From a checkpoint of a small audio captioner: decoder width 320.
Rows from block 3 of the text decoder of a small audio captioner, named by matrix and row number. Rows with one number belong to one neuron. Each number is 50 + 10 x the weight over its row's rms, rounded and kept within 0 to 99. All counts start at 0. After the name is the row's rms in percent of the matrix's.
After each neuron's rows are labels from the 100 texts, of 14976, where the neuron reaches its highest value: "tokens" is the input token at the peak. Only what is clearly more common there than usual is listed. The data: single notes of musical instruments (NSynth).
# fc1: MLP up (decoder.blocks.3.mlp.fc1.weight, 1280x320), inputs 160-239
# fc2: MLP down (decoder.blocks.3.mlp.fc2.weight, 320x1280, transposed), outputs 160-239

fc1.731 117:43 55 52 45 54 59 44 65 48 50 61 39 64 52 47 61 62 38 43 64 51 30 38 45 59 40 51 36 37 35 34 61 61 36 62 59 48 58 54 58 54 38 50 40 57 44 38 38 39 52 62 50 55 49 53 62 49 32 61 41 55 46 43 46 57 48 37 56 30 43 51 45 55 34 39 47 55 44 58 43
fc2.731 176:63 64 55 52 44 49 45 57 62 53 37 56 45 51 31 54 56 40 52 65 51 42 41 59 70 39 50 43 57 41 52 58 50 50 38 52 41 51 42 64 48 45 55 36 37 48 49 36 45 64 42 43 42 48 41 45 42 46 54 43 32 78 69 52 34 61 52 52 34 59 33 56 32 53 45 51 49 48 46 54
tokens: "synth"

fc1.120 112:54 54 44 42 74 37 61 43 57 46 55 44 62 40 46 61 66 64 39 48 62 39 64 76 62 54 49 57 58 52 61 27 43 34 66 38 47 36 38 36 38 61 59 35 40 51 55 68 67 41 46 37 53 39 44 72 49 53 65 44 58 49 70 57 56 56 43 67 62 47 32 46 41 45 51 46 55 63 50 63
fc2.120 229:61 48 59 56 53 52 48 49 59 41 70 54 52 47 62 54 51 54 47 36 50 47 75 51 46 61 51 57 40 50 44 50 49 48 56 38 35 23 46 48 43 43 52 46 53 48 53 60 59 40 58 52 51 44 64 48 54 55 59 29 54 37 47 59 48 47 61 56 57 51 51 48 55 47 42 53 50 66 54 56
tokens: "electronic"

fc1.419 088:49 51 41 49 45 62 71 65 46 33 59 57 67 30 53 47 32 57 42 45 55 38 58 49 57 34 38 53 46 37 42 38 53 42 68 57 49 58 55 38 55 51 46 47 30 58 49 63 57 48 43 43 57 35 55 58 66 51 68 50 66 38 51 38 65 54 57 58 51 56 36 35 37 44 34 67 72 63 31 68
fc2.419 165:52 49 54 50 51 59 49 51 59 41 73 49 52 47 60 51 50 51 52 43 42 51 71 51 41 55 52 54 45 51 42 47 43 53 55 45 39 34 53 41 52 47 59 46 55 48 48 63 62 42 54 52 47 43 61 55 55 52 58 34 54 07 39 60 48 46 60 57 62 51 54 44 49 48 44 49 49 73 57 59
tokens: "synthetic"

fc1.638 083:47 44 37 37 30 56 66 70 58 45 49 49 43 50 34 59 44 52 44 47 44 49 53 50 49 50 43 55 42 33 34 52 42 49 45 54 52 63 39 50 59 53 55 61 35 63 50 38 56 49 50 66 38 51 47 51 59 33 49 61 47 33 52 62 69 41 64 54 34 42 36 47 66 49 35 64 47 65 43 64
fc2.638 208:40 47 47 45 53 56 45 56 58 38 62 54 57 48 54 37 49 51 49 50 42 46 56 39 41 48 47 46 48 49 40 54 48 56 56 54 50 54 60 36 64 48 56 45 50 53 55 57 57 48 42 45 50 50 51 64 48 48 48 49 55 04 10 54 53 50 51 57 54 52 50 46 49 51 44 43 51 66 57 63
tokens: "synthetic"

fc1.513 092:39 54 37 50 66 46 38 59 58 67 41 45 62 51 58 54 48 58 59 62 57 51 51 51 31 55 38 28 68 63 64 61 39 56 53 53 44 52 47 62 64 55 63 52 51 40 68 38 64 45 36 37 58 56 52 39 49 61 38 63 56 49 41 44 41 58 62 37 23 35 50 51 30 57 33 29 61 46 54 66
fc2.513 109:65 58 67 61 25 41 41 41 39 36 49 57 43 52 35 56 60 34 42 60 40 52 52 51 59 40 35 52 61 38 56 59 56 58 50 58 41 53 51 70 40 48 35 43 41 47 40 46 32 62 40 60 42 56 44 41 37 40 55 48 41 71 55 46 36 51 44 51 46 69 30 48 44 50 40 55 48 39 40 31
tokens: ","

fc1.210 106:49 57 58 36 55 37 51 48 37 45 53 48 57 44 40 50 67 55 44 67 46 40 32 60 34 56 41 33 34 51 41 56 63 42 56 64 37 45 43 47 46 48 43 49 43 40 55 51 38 52 55 44 56 38 57 57 48 41 62 64 52 46 54 67 69 48 53 66 29 36 71 58 62 41 32 40 62 51 52 54
fc2.210 058:50 60 18 40 48 41 61 62 55 36 44 60 46 53 58 60 41 48 57 50 47 45 38 38 50 43 38 64 61 30 52 54 46 48 41 62 58 68 59 64 54 68 49 43 53 48 52 50 47 60 37 44 56 47 46 32 63 55 28 53 45 71 41 61 42 38 73 76 51 55 44 50 32 44 34 37 57 59 49 47
tokens: "guitar"; "keyboard"; "mallet"

fc1.341 095:43 63 49 39 42 44 51 50 57 49 48 61 51 57 48 39 46 60 50 61 72 55 38 62 48 33 49 42 55 33 53 28 39 37 65 49 61 64 54 42 57 69 43 58 45 53 48 39 36 55 51 41 57 36 33 65 48 39 58 66 54 44 59 41 72 32 48 63 29 31 72 44 50 45 49 45 63 46 40 59
fc2.341 073:57 53 30 57 37 51 44 58 44 38 41 37 58 67 60 59 56 34 45 64 39 51 55 44 50 55 46 64 61 37 55 54 40 45 58 46 46 35 42 53 44 62 46 42 63 47 49 52 47 76 48 50 59 53 46 44 45 38 38 27 62 66 46 66 38 43 77 70 49 55 36 49 45 57 42 50 64 46 60 44
tokens: ","

fc1.233 089:49 46 55 48 40 66 64 73 43 46 35 46 47 37 45 49 46 43 38 56 58 39 50 42 62 39 47 31 55 36 38 51 65 41 56 44 54 61 55 55 58 54 50 53 53 51 40 38 43 60 46 65 57 40 63 59 62 46 45 50 59 39 36 37 70 55 52 38 42 38 31 42 73 53 37 65 34 59 53 56
fc2.233 206:41 51 44 45 54 57 42 55 61 42 63 56 58 47 54 39 51 52 50 48 44 45 57 39 41 47 49 48 49 49 44 52 45 56 58 53 47 52 60 36 65 47 56 43 51 55 52 55 57 48 44 44 48 48 52 62 45 50 50 50 53 09 10 52 51 50 48 55 55 52 50 46 49 53 49 46 52 65 56 62
tokens: "synthetic"

fc1.571 104:27 49 52 39 60 42 48 64 51 51 48 52 60 46 43 54 59 61 43 47 53 49 51 63 35 43 45 30 52 52 27 50 47 35 72 59 63 60 38 51 56 42 38 60 46 45 65 65 37 48 48 43 74 37 39 71 66 45 37 73 60 56 70 57 64 36 55 70 38 46 65 43 68 33 60 52 48 32 50 62
fc2.571 072:50 39 42 39 53 55 44 51 54 52 33 58 46 68 45 44 50 56 38 54 45 44 46 67 43 34 36 44 64 48 47 32 48 47 61 66 60 66 49 54 53 66 38 49 44 34 63 54 53 45 30 58 49 49 50 55 45 40 40 77 63 64 60 48 48 44 65 65 48 45 40 46 42 58 50 37 56 61 51 61
tokens: "100"

fc1.487 108:49 59 47 48 53 55 54 47 53 61 51 53 47 53 32 65 68 43 42 61 45 55 46 61 26 44 51 36 63 43 34 48 51 30 59 67 60 45 39 44 60 58 44 63 32 33 49 52 45 47 42 51 65 50 31 55 53 41 55 55 62 45 62 48 75 31 55 59 27 34 62 37 53 32 48 36 45 45 38 59
fc2.487 089:54 43 29 45 45 56 62 56 46 43 37 56 42 63 49 43 35 55 64 61 48 56 48 51 57 41 39 51 76 58 56 50 42 41 55 62 52 56 44 50 54 62 38 58 34 38 57 50 56 55 46 50 35 42 26 46 64 49 43 57 58 75 48 55 51 48 70 74 35 30 47 57 40 52 46 49 60 52 47 64
tokens: ","

fc1.158 110:50 59 37 39 69 35 57 49 59 36 56 57 54 46 42 49 58 68 48 37 64 30 57 68 63 42 40 47 51 41 56 41 54 41 58 34 43 34 37 51 43 47 41 44 31 56 62 70 63 33 48 50 65 38 58 76 44 55 63 54 50 45 65 55 43 48 45 69 46 61 48 49 37 43 40 56 61 68 45 56
fc2.158 226:59 48 59 57 55 52 48 47 60 41 73 53 51 47 63 54 52 54 48 39 49 47 75 51 45 62 52 57 41 51 45 49 48 48 57 39 35 21 46 48 42 46 54 45 54 48 51 60 60 41 58 51 51 42 62 48 55 52 59 28 54 36 48 59 49 46 55 56 57 52 52 49 53 47 43 54 52 66 54 57
tokens: "electronic"

fc1.55 115:50 54 57 55 41 49 47 54 52 40 52 40 62 51 48 54 71 44 42 53 48 45 38 62 57 42 52 36 38 36 37 57 60 41 47 47 42 63 49 52 60 51 43 50 39 45 47 47 39 47 54 30 50 51 41 52 51 53 49 46 45 40 55 58 64 42 57 41 29 40 44 45 58 46 57 46 53 45 47 59
fc2.55 104:56 58 57 49 53 47 48 51 69 57 40 60 44 54 43 54 48 47 53 55 51 38 41 47 80 36 52 51 58 39 51 61 54 50 32 48 49 55 45 65 44 43 46 50 40 46 44 32 46 61 37 45 29 55 42 41 45 49 52 44 30 72 64 44 34 62 57 46 44 65 32 52 34 57 45 52 47 48 44 53
tokens: "synth"

fc1.628 098:46 38 38 49 59 51 63 51 56 55 59 38 70 60 48 48 62 51 50 60 62 50 52 65 42 58 30 41 47 32 48 57 53 35 59 60 59 46 37 38 58 49 48 47 39 39 47 44 34 40 40 39 64 50 30 68 53 46 52 70 50 52 55 44 49 42 50 59 40 29 64 64 49 44 53 40 55 59 62 50
fc2.628 086:52 55 40 43 41 38 41 53 55 47 42 59 54 56 30 48 61 46 36 63 56 43 38 57 48 38 41 39 57 58 46 52 51 45 49 58 46 62 44 51 48 49 36 44 27 41 60 42 57 53 26 44 52 42 47 62 54 50 43 57 51 68 65 61 49 37 62 74 32 51 52 59 38 61 47 34 47 47 36 64
tokens: "d"; "c"

fc1.545 108:48 42 46 46 47 49 60 62 39 61 56 43 61 54 33 46 73 49 54 43 59 44 40 69 39 39 59 53 54 34 52 38 58 20 68 68 58 59 56 41 52 45 48 61 26 38 63 46 38 43 33 57 55 37 40 62 49 49 56 74 45 44 56 53 64 46 58 60 38 37 52 48 53 40 36 33 48 44 42 62
fc2.545 083:49 56 39 39 61 36 48 52 48 51 28 57 48 64 46 67 56 46 36 47 45 50 31 49 53 39 50 52 78 44 62 45 43 45 49 51 44 57 43 64 45 59 41 53 42 40 61 49 60 57 43 42 48 47 39 42 57 48 38 65 49 71 53 59 47 33 63 54 42 49 45 46 41 61 46 37 62 42 47 61
tokens: ","

fc1.467 094:44 53 48 50 39 28 54 52 52 68 54 45 53 40 50 48 49 47 39 51 51 57 40 69 46 48 35 42 56 48 41 35 51 47 70 67 48 59 55 61 53 60 29 62 41 52 43 45 46 37 34 50 81 56 58 63 52 56 42 72 47 61 47 48 73 31 36 65 46 35 63 44 60 50 43 49 64 59 48 48
fc2.467 075:46 42 41 46 34 58 55 39 39 49 55 30 56 65 25 63 52 38 45 60 32 44 47 68 49 59 38 46 49 44 47 33 45 51 53 38 32 39 51 48 50 49 51 50 63 58 40 75 52 62 53 47 60 45 51 47 53 43 66 43 55 66 41 57 47 36 57 63 61 49 46 63 54 50 40 39 44 55 70 37
tokens: "d"; "c"

fc1.558 094:55 53 48 35 49 53 46 61 63 64 55 48 72 52 43 66 44 36 50 72 48 35 36 44 31 46 55 40 45 41 28 52 45 35 59 68 49 48 53 61 59 52 45 43 54 37 44 52 36 51 50 54 68 51 58 44 55 50 39 65 48 58 37 59 47 54 44 62 25 44 54 53 51 24 45 49 55 45 49 47
fc2.558 098:49 45 53 50 32 43 47 53 47 52 33 55 36 57 22 46 52 45 48 56 47 51 34 50 61 34 39 42 56 39 48 67 53 59 50 61 49 73 45 68 37 48 40 44 30 36 50 38 44 62 37 55 43 52 52 48 52 47 48 58 44 74 66 52 41 52 57 50 41 65 42 46 40 48 47 48 46 41 46 52
tokens: "synth"

fc1.377 104:44 40 42 46 41 59 57 58 43 66 54 47 51 59 46 43 61 49 51 53 53 56 54 73 29 40 41 41 46 43 57 40 54 40 71 53 59 55 51 41 52 58 38 60 38 55 45 57 47 44 56 38 68 57 38 53 55 51 47 77 52 41 39 55 57 44 51 59 23 42 60 52 53 42 47 44 36 53 64 48
fc2.377 091:50 54 32 44 54 37 70 52 55 47 55 49 38 57 35 56 36 41 53 50 63 52 47 45 58 53 52 54 54 48 46 46 58 40 46 48 43 52 53 52 35 53 27 51 43 42 45 40 55 50 53 53 47 48 50 29 70 47 50 66 37 51 46 60 35 42 71 54 46 35 70 58 47 53 46 43 37 32 45 57
tokens: "d"; "c"; "f"

fc1.403 108:40 47 50 33 55 64 53 45 51 45 49 33 52 38 43 47 50 57 43 54 47 35 59 56 53 61 43 44 50 47 55 34 54 33 70 42 49 54 51 38 56 49 68 58 32 38 57 52 47 35 59 48 57 39 46 57 64 63 54 57 57 52 61 55 52 38 41 69 47 41 52 36 35 31 48 48 42 61 61 61
fc2.403 145:58 47 48 62 57 47 53 67 50 39 63 62 35 50 59 54 48 42 52 30 55 54 73 49 51 51 48 46 46 56 41 47 39 59 46 42 39 31 39 48 32 54 42 50 42 32 54 55 56 32 58 54 46 42 65 48 56 62 62 40 45 46 45 60 39 41 56 52 58 46 51 44 52 44 37 53 45 59 57 62
tokens: "electronic"

fc1.295 103:37 55 53 42 48 41 48 60 44 54 42 58 63 39 47 40 67 43 45 58 59 40 49 62 36 38 36 43 50 37 46 48 42 38 49 51 55 37 42 42 56 64 42 57 38 51 45 53 37 50 42 32 58 45 54 54 53 49 39 71 64 48 53 66 62 35 54 54 23 39 52 48 51 42 48 39 43 48 43 67
fc2.295 089:48 56 34 50 44 59 46 49 50 45 42 47 52 61 48 57 45 43 55 51 35 48 46 48 58 53 49 64 67 40 49 59 39 53 46 41 49 55 49 52 43 43 49 29 49 48 41 50 42 61 37 58 56 54 49 46 47 46 44 52 64 64 44 56 38 45 80 64 51 54 41 47 42 55 43 48 63 51 60 44
tokens: "d"; "g"; "c"; "f"

fc1.452 094:41 56 49 35 53 46 49 48 50 49 48 32 50 51 52 50 53 47 47 67 63 47 36 56 50 37 49 32 51 39 52 40 59 39 70 68 49 53 40 51 64 65 57 42 47 61 52 38 34 43 46 52 57 47 44 53 46 36 57 54 41 66 46 46 56 42 55 59 18 43 46 47 59 47 48 44 44 49 60 58
fc2.452 064:53 48 47 46 46 45 45 42 58 52 33 71 50 55 35 50 55 48 39 53 52 42 22 43 57 44 50 57 62 41 51 65 55 48 40 64 61 57 52 65 40 38 55 46 37 52 53 49 49 74 42 54 50 42 48 48 44 41 45 51 47 77 58 46 38 53 60 55 38 63 39 50 36 60 46 39 62 47 40 50
tokens: "synth"

fc1.747 086:40 44 47 48 36 58 69 63 43 45 56 61 57 43 32 57 45 56 42 65 54 42 43 40 48 32 41 38 60 36 48 39 40 50 64 40 42 45 48 37 59 56 57 50 39 60 59 68 56 43 50 62 71 29 57 61 50 53 64 46 54 35 36 37 67 45 62 69 51 49 34 33 49 45 39 46 73 53 28 71
fc2.747 151:50 50 54 48 51 61 47 50 63 39 70 50 53 46 59 50 48 54 53 41 38 51 74 50 37 53 52 53 49 52 41 49 43 52 57 46 41 38 52 42 56 47 58 44 51 47 47 61 62 41 53 52 44 44 61 56 58 54 55 35 56 08 43 57 52 44 61 56 63 53 53 42 50 49 40 46 48 72 57 59
tokens: "synthetic"

fc1.265 094:46 48 37 37 50 59 48 59 37 53 53 47 60 63 55 54 43 43 53 50 45 66 52 70 37 42 43 44 52 33 58 45 52 39 73 68 50 48 44 42 61 60 37 46 35 50 58 55 48 53 57 40 59 51 35 51 60 60 51 66 49 36 60 55 64 48 56 69 46 49 51 45 66 41 51 35 48 45 48 70
fc2.265 072:58 63 30 48 38 52 46 69 52 47 39 39 44 63 41 48 49 49 42 63 46 45 34 61 60 54 51 48 58 50 50 49 42 53 31 59 31 58 60 39 52 74 27 50 29 36 58 39 46 65 26 45 58 36 35 54 51 59 36 64 48 60 46 70 44 39 51 59 43 48 44 58 46 54 38 55 40 43 51 61
tokens: "d"; "c"; "f"; "g"

fc1.294 100:37 54 37 52 55 47 28 54 50 58 53 49 60 36 48 62 59 48 42 50 45 52 39 54 25 38 44 40 54 47 27 43 62 32 60 57 57 61 41 52 50 44 35 63 45 38 49 48 45 34 43 40 85 58 51 53 44 48 48 48 54 51 45 52 61 31 56 59 45 46 66 49 68 34 37 43 51 59 46 45
fc2.294 091:54 38 60 60 31 63 42 27 40 40 54 49 52 51 55 40 66 45 37 61 53 44 41 57 41 49 44 48 41 49 38 48 64 40 67 71 53 59 53 42 40 48 30 48 54 42 58 56 35 49 53 45 63 33 54 56 49 36 46 68 66 50 61 49 56 45 54 60 74 56 53 39 64 37 48 45 47 41 44 56
tokens: "100"

fc1.181 120:55 57 40 48 61 48 64 54 53 42 52 56 50 29 61 59 58 55 52 42 52 46 51 67 54 49 38 62 56 38 63 29 59 34 64 45 39 45 53 51 33 65 45 44 30 47 62 68 68 35 50 53 53 25 44 69 51 67 62 41 49 42 65 53 41 56 53 64 48 57 38 42 45 44 36 58 48 66 51 62
fc2.181 246:60 49 59 55 56 52 49 48 61 42 73 54 51 46 63 56 51 53 47 38 51 47 74 52 44 63 53 56 43 51 45 49 48 48 56 39 36 21 46 48 43 46 54 44 54 47 51 58 59 41 59 52 52 43 63 48 53 54 58 31 53 37 49 60 47 47 57 57 57 52 51 46 53 47 43 54 50 64 54 56
tokens: "electronic"

fc1.348 100:46 51 72 50 56 33 39 41 32 53 49 44 57 52 47 49 58 55 47 58 62 54 41 59 33 43 56 46 33 71 57 36 42 48 56 56 41 35 52 35 55 54 41 49 44 53 50 72 41 40 43 43 42 46 34 62 48 18 54 65 57 45 51 52 55 38 37 53 35 46 58 69 64 57 53 41 49 61 39 57
fc2.348 188:43 45 56 60 44 52 49 42 38 53 48 49 54 60 40 31 56 62 42 56 49 70 58 54 46 49 44 40 12 66 62 45 50 44 58 63 45 47 38 40 69 49 48 73 44 43 53 53 56 43 48 48 34 43 53 55 51 46 53 51 55 52 51 49 57 45 00 45 45 46 53 66 54 52 65 52 46 43 43 61
tokens: "velocity"

fc1.217 107:34 44 33 51 43 47 34 48 50 47 50 43 58 51 31 63 68 55 55 55 68 48 44 60 30 42 59 47 39 29 38 40 55 30 61 56 61 43 40 56 55 55 35 45 47 43 60 52 58 55 50 51 71 46 54 51 54 38 51 67 53 44 42 70 49 39 54 60 36 41 49 52 62 40 48 41 65 46 62 51
fc2.217 091:61 64 46 47 44 50 43 60 49 62 40 64 45 60 63 40 52 36 51 62 45 37 34 52 42 54 72 50 54 53 64 62 51 59 40 61 64 53 57 53 47 47 62 53 41 52 56 43 63 53 61 50 51 56 50 63 59 60 26 41 49 70 70 49 39 49 50 65 44 51 48 46 48 58 60 45 33 36 41 43
tokens: "synth"

fc1.650 095:35 42 50 45 59 66 56 44 45 63 46 42 72 47 40 52 62 48 52 57 52 42 38 65 25 32 40 42 51 33 39 47 54 43 74 54 53 58 67 56 48 51 55 62 25 56 64 53 46 50 42 61 62 35 36 72 44 47 60 53 56 47 53 35 61 34 44 45 24 46 59 35 51 49 58 43 64 57 44 64
fc2.650 088:51 52 59 64 32 36 44 35 49 53 42 65 43 58 42 42 42 47 38 49 59 55 53 43 50 46 51 53 43 30 61 45 51 44 55 53 37 37 51 55 39 40 29 54 38 48 56 57 58 38 59 67 43 58 50 44 63 55 48 60 45 58 54 55 54 29 43 59 43 38 63 51 46 45 49 51 36 33 49 57
tokens: "synthetic"

fc1.579 105:37 43 41 41 56 46 62 66 65 50 55 54 52 40 43 54 49 55 44 43 47 32 56 61 24 55 39 40 39 58 29 43 67 32 57 61 59 44 44 49 53 61 50 53 30 37 64 60 38 44 37 47 62 52 39 65 60 47 40 56 50 42 57 53 72 35 53 70 26 37 57 56 64 36 47 34 44 49 50 67
fc2.579 062:44 33 51 39 56 53 47 31 55 40 32 59 53 62 42 46 55 56 44 36 49 37 49 35 51 48 52 55 49 37 52 62 49 52 62 57 50 63 68 60 42 39 35 22 61 53 65 60 50 52 42 45 70 54 44 43 47 39 52 57 78 54 51 46 67 43 62 44 52 61 48 46 39 52 49 51 49 42 52 46
tokens: "100"

fc1.651 101:55 44 45 38 52 45 61 60 51 42 55 51 38 38 38 60 58 47 49 47 57 38 55 68 44 36 45 39 56 61 41 28 50 38 65 42 61 42 55 45 54 64 51 41 23 57 58 47 60 30 45 51 60 40 52 57 79 61 67 59 51 63 59 37 47 51 56 62 39 43 53 37 57 32 48 50 40 59 63 57
fc2.651 139:57 46 46 55 47 51 54 61 69 44 54 57 43 49 62 52 48 48 48 31 50 57 72 52 44 55 55 40 37 56 43 48 41 45 54 47 33 23 36 43 48 50 56 45 50 45 50 50 60 34 62 57 54 46 68 50 59 65 61 30 50 41 49 57 48 33 67 55 60 45 53 53 60 45 43 50 43 65 51 56
tokens: "electronic"

fc1.22 109:41 34 55 36 46 57 53 54 58 56 46 44 65 36 38 43 45 46 57 52 48 35 53 54 57 55 57 48 47 61 44 51 55 31 73 60 51 39 50 38 48 47 56 45 33 52 41 60 57 39 48 47 59 44 55 53 57 63 73 59 42 60 65 46 52 50 39 71 46 36 51 48 48 38 56 58 42 54 48 67
fc2.22 148:63 46 47 53 45 45 49 60 58 46 65 59 43 46 61 48 48 46 47 32 63 56 77 53 43 50 51 48 47 53 45 46 44 52 53 42 40 22 43 50 36 52 53 48 40 36 52 55 58 37 58 55 49 40 68 51 57 63 62 33 50 44 51 59 43 40 59 60 58 44 54 45 60 49 47 50 45 63 48 58
tokens: "electronic"

fc1.27 100:48 47 62 34 61 43 60 58 40 51 51 62 54 40 51 40 54 60 55 50 55 27 46 64 54 47 44 41 46 58 35 46 55 48 78 52 45 52 37 48 38 47 46 52 39 63 52 44 62 48 57 43 58 43 50 57 72 57 66 63 54 54 67 43 64 50 45 59 34 34 54 44 63 34 59 63 50 47 45 60
fc2.27 142:56 48 49 55 45 48 47 57 59 47 60 59 42 48 57 55 53 42 41 33 58 59 81 52 39 48 47 47 44 53 43 46 41 54 53 48 40 17 38 51 43 51 51 40 44 35 55 58 59 37 54 58 45 42 70 51 52 58 62 25 49 41 50 59 47 40 63 50 57 55 49 47 52 52 38 48 47 66 52 62
tokens: "electronic"

fc1.264 116:44 55 48 40 50 49 50 55 35 43 44 47 56 44 32 56 44 39 44 60 47 45 43 56 43 56 38 39 36 54 41 55 56 40 80 70 44 49 33 56 36 50 63 43 42 52 42 62 57 56 62 57 70 58 44 50 55 53 50 53 44 44 47 56 50 44 47 51 48 46 62 43 49 53 42 55 59 53 43 52
fc2.264 126:41 50 54 42 44 30 65 66 48 42 40 72 55 41 30 55 53 39 51 50 49 52 26 47 43 49 45 46 57 55 55 44 49 49 54 58 45 47 31 58 36 57 49 52 39 43 59 44 56 44 52 50 56 57 57 50 59 48 54 51 40 64 64 65 51 38 50 47 44 53 49 53 49 42 41 29 56 40 51 49
tokens: "guitar"; "keyboard"; "mallet"

fc1.115 096:36 67 36 40 49 44 48 52 59 66 48 34 46 53 52 33 66 60 45 56 54 51 41 47 45 52 41 36 51 62 47 44 56 39 43 44 55 45 45 36 60 56 49 47 42 50 67 47 61 55 53 44 52 41 58 64 66 60 31 46 44 43 53 48 50 53 67 58 37 32 41 73 51 63 33 33 49 39 64 77
fc2.115 122:65 43 53 55 32 57 53 48 37 40 56 53 45 52 51 54 35 36 52 52 44 53 56 41 56 64 51 70 54 45 53 56 52 63 46 51 51 59 58 69 43 56 48 45 56 51 34 48 33 54 55 70 49 58 54 34 35 45 58 40 43 61 49 52 37 57 44 41 56 62 39 42 51 40 56 63 44 51 45 23
tokens: "<end>"

fc1.285 114:54 47 43 41 54 42 60 62 51 54 49 50 53 42 34 71 67 56 34 52 60 55 31 53 48 41 54 42 54 45 48 41 52 30 67 65 51 58 44 56 53 58 49 66 37 39 50 43 50 49 29 50 53 40 29 65 57 48 51 60 52 49 46 49 63 34 58 48 30 38 48 54 62 55 34 37 49 61 37 58
fc2.285 139:58 67 51 47 49 41 53 62 61 45 29 48 34 66 65 52 60 45 51 45 41 57 55 54 51 45 60 45 66 42 63 55 34 43 41 42 43 44 47 56 51 46 44 57 61 52 62 19 75 68 58 47 34 54 42 49 51 53 19 49 42 52 35 63 45 49 54 51 51 45 45 62 42 58 56 23 59 52 64 53
tokens: ","

fc1.213 091:44 40 51 49 44 49 48 53 35 41 54 41 45 56 37 58 59 62 32 49 54 48 51 51 56 38 50 61 44 43 58 49 53 38 65 68 42 57 54 52 56 42 51 56 46 46 56 66 40 56 61 45 48 54 57 44 36 33 57 57 45 54 35 56 76 42 45 62 32 48 70 63 56 48 54 47 40 45 41 60
fc2.213 157:42 44 59 60 43 45 49 41 33 53 51 50 56 58 39 31 53 64 43 58 54 73 53 56 47 47 43 36 17 67 65 46 48 47 60 63 48 44 36 39 66 50 47 76 38 44 53 53 57 46 48 50 38 43 52 58 52 48 55 54 55 50 51 50 58 44 00 42 42 48 56 65 59 53 65 51 45 43 39 59
tokens: "velocity"

fc1.317 104:25 56 28 40 37 43 59 49 48 61 45 51 61 48 38 34 58 53 52 47 64 49 46 51 50 40 49 43 48 40 36 51 64 35 60 55 62 53 42 51 54 46 53 59 33 50 50 64 37 40 44 39 59 39 39 62 57 48 37 58 55 43 59 63 57 51 54 71 43 19 57 68 52 37 44 52 46 46 42 69
fc2.317 086:39 48 51 38 49 28 46 47 66 62 39 45 55 46 51 40 33 51 50 37 56 39 43 41 84 44 50 52 45 55 34 39 55 53 53 57 56 68 63 58 63 51 52 42 61 54 44 34 54 52 55 52 33 42 42 53 36 44 40 66 51 52 44 38 47 43 56 37 56 55 35 59 46 54 43 33 60 40 50 52
tokens: ","

fc1.109 078:51 49 49 49 24 49 36 68 55 45 41 51 60 47 29 42 64 61 47 46 48 63 26 60 37 32 44 43 39 56 42 52 52 42 59 49 63 43 52 38 71 40 39 47 21 45 36 57 45 47 56 34 39 50 42 63 43 48 44 65 41 40 44 61 58 49 51 56 47 23 43 69 52 45 46 54 47 47 47 69
fc2.109 123:47 48 46 63 48 45 51 45 42 41 59 53 54 55 43 27 48 56 45 53 47 70 66 39 49 55 41 42 15 63 51 49 52 52 62 49 42 46 40 46 61 56 52 54 46 45 51 50 58 44 46 52 42 52 65 52 54 43 49 47 56 41 41 60 48 45 04 48 54 54 51 62 50 54 50 45 51 58 50 61
tokens: "velocity"

fc1.329 091:14 62 49 46 53 56 49 47 54 46 52 41 53 60 37 37 62 57 40 50 41 39 43 60 54 35 29 41 60 49 40 38 68 33 53 65 44 62 54 51 63 43 42 47 31 37 65 59 50 56 32 44 57 33 34 55 50 38 51 59 47 50 51 50 76 42 63 66 26 53 61 52 64 56 42 50 54 54 59 67
fc2.329 071:49 43 47 71 48 54 45 48 49 42 61 64 69 50 54 45 55 40 37 56 61 56 46 43 34 74 56 50 37 52 51 46 37 47 58 61 44 43 40 49 32 35 39 43 62 52 40 59 48 46 63 64 66 58 61 40 48 54 40 38 53 65 45 66 38 37 45 55 36 50 67 61 69 43 64 63 59 35 48 45
tokens: "<end>"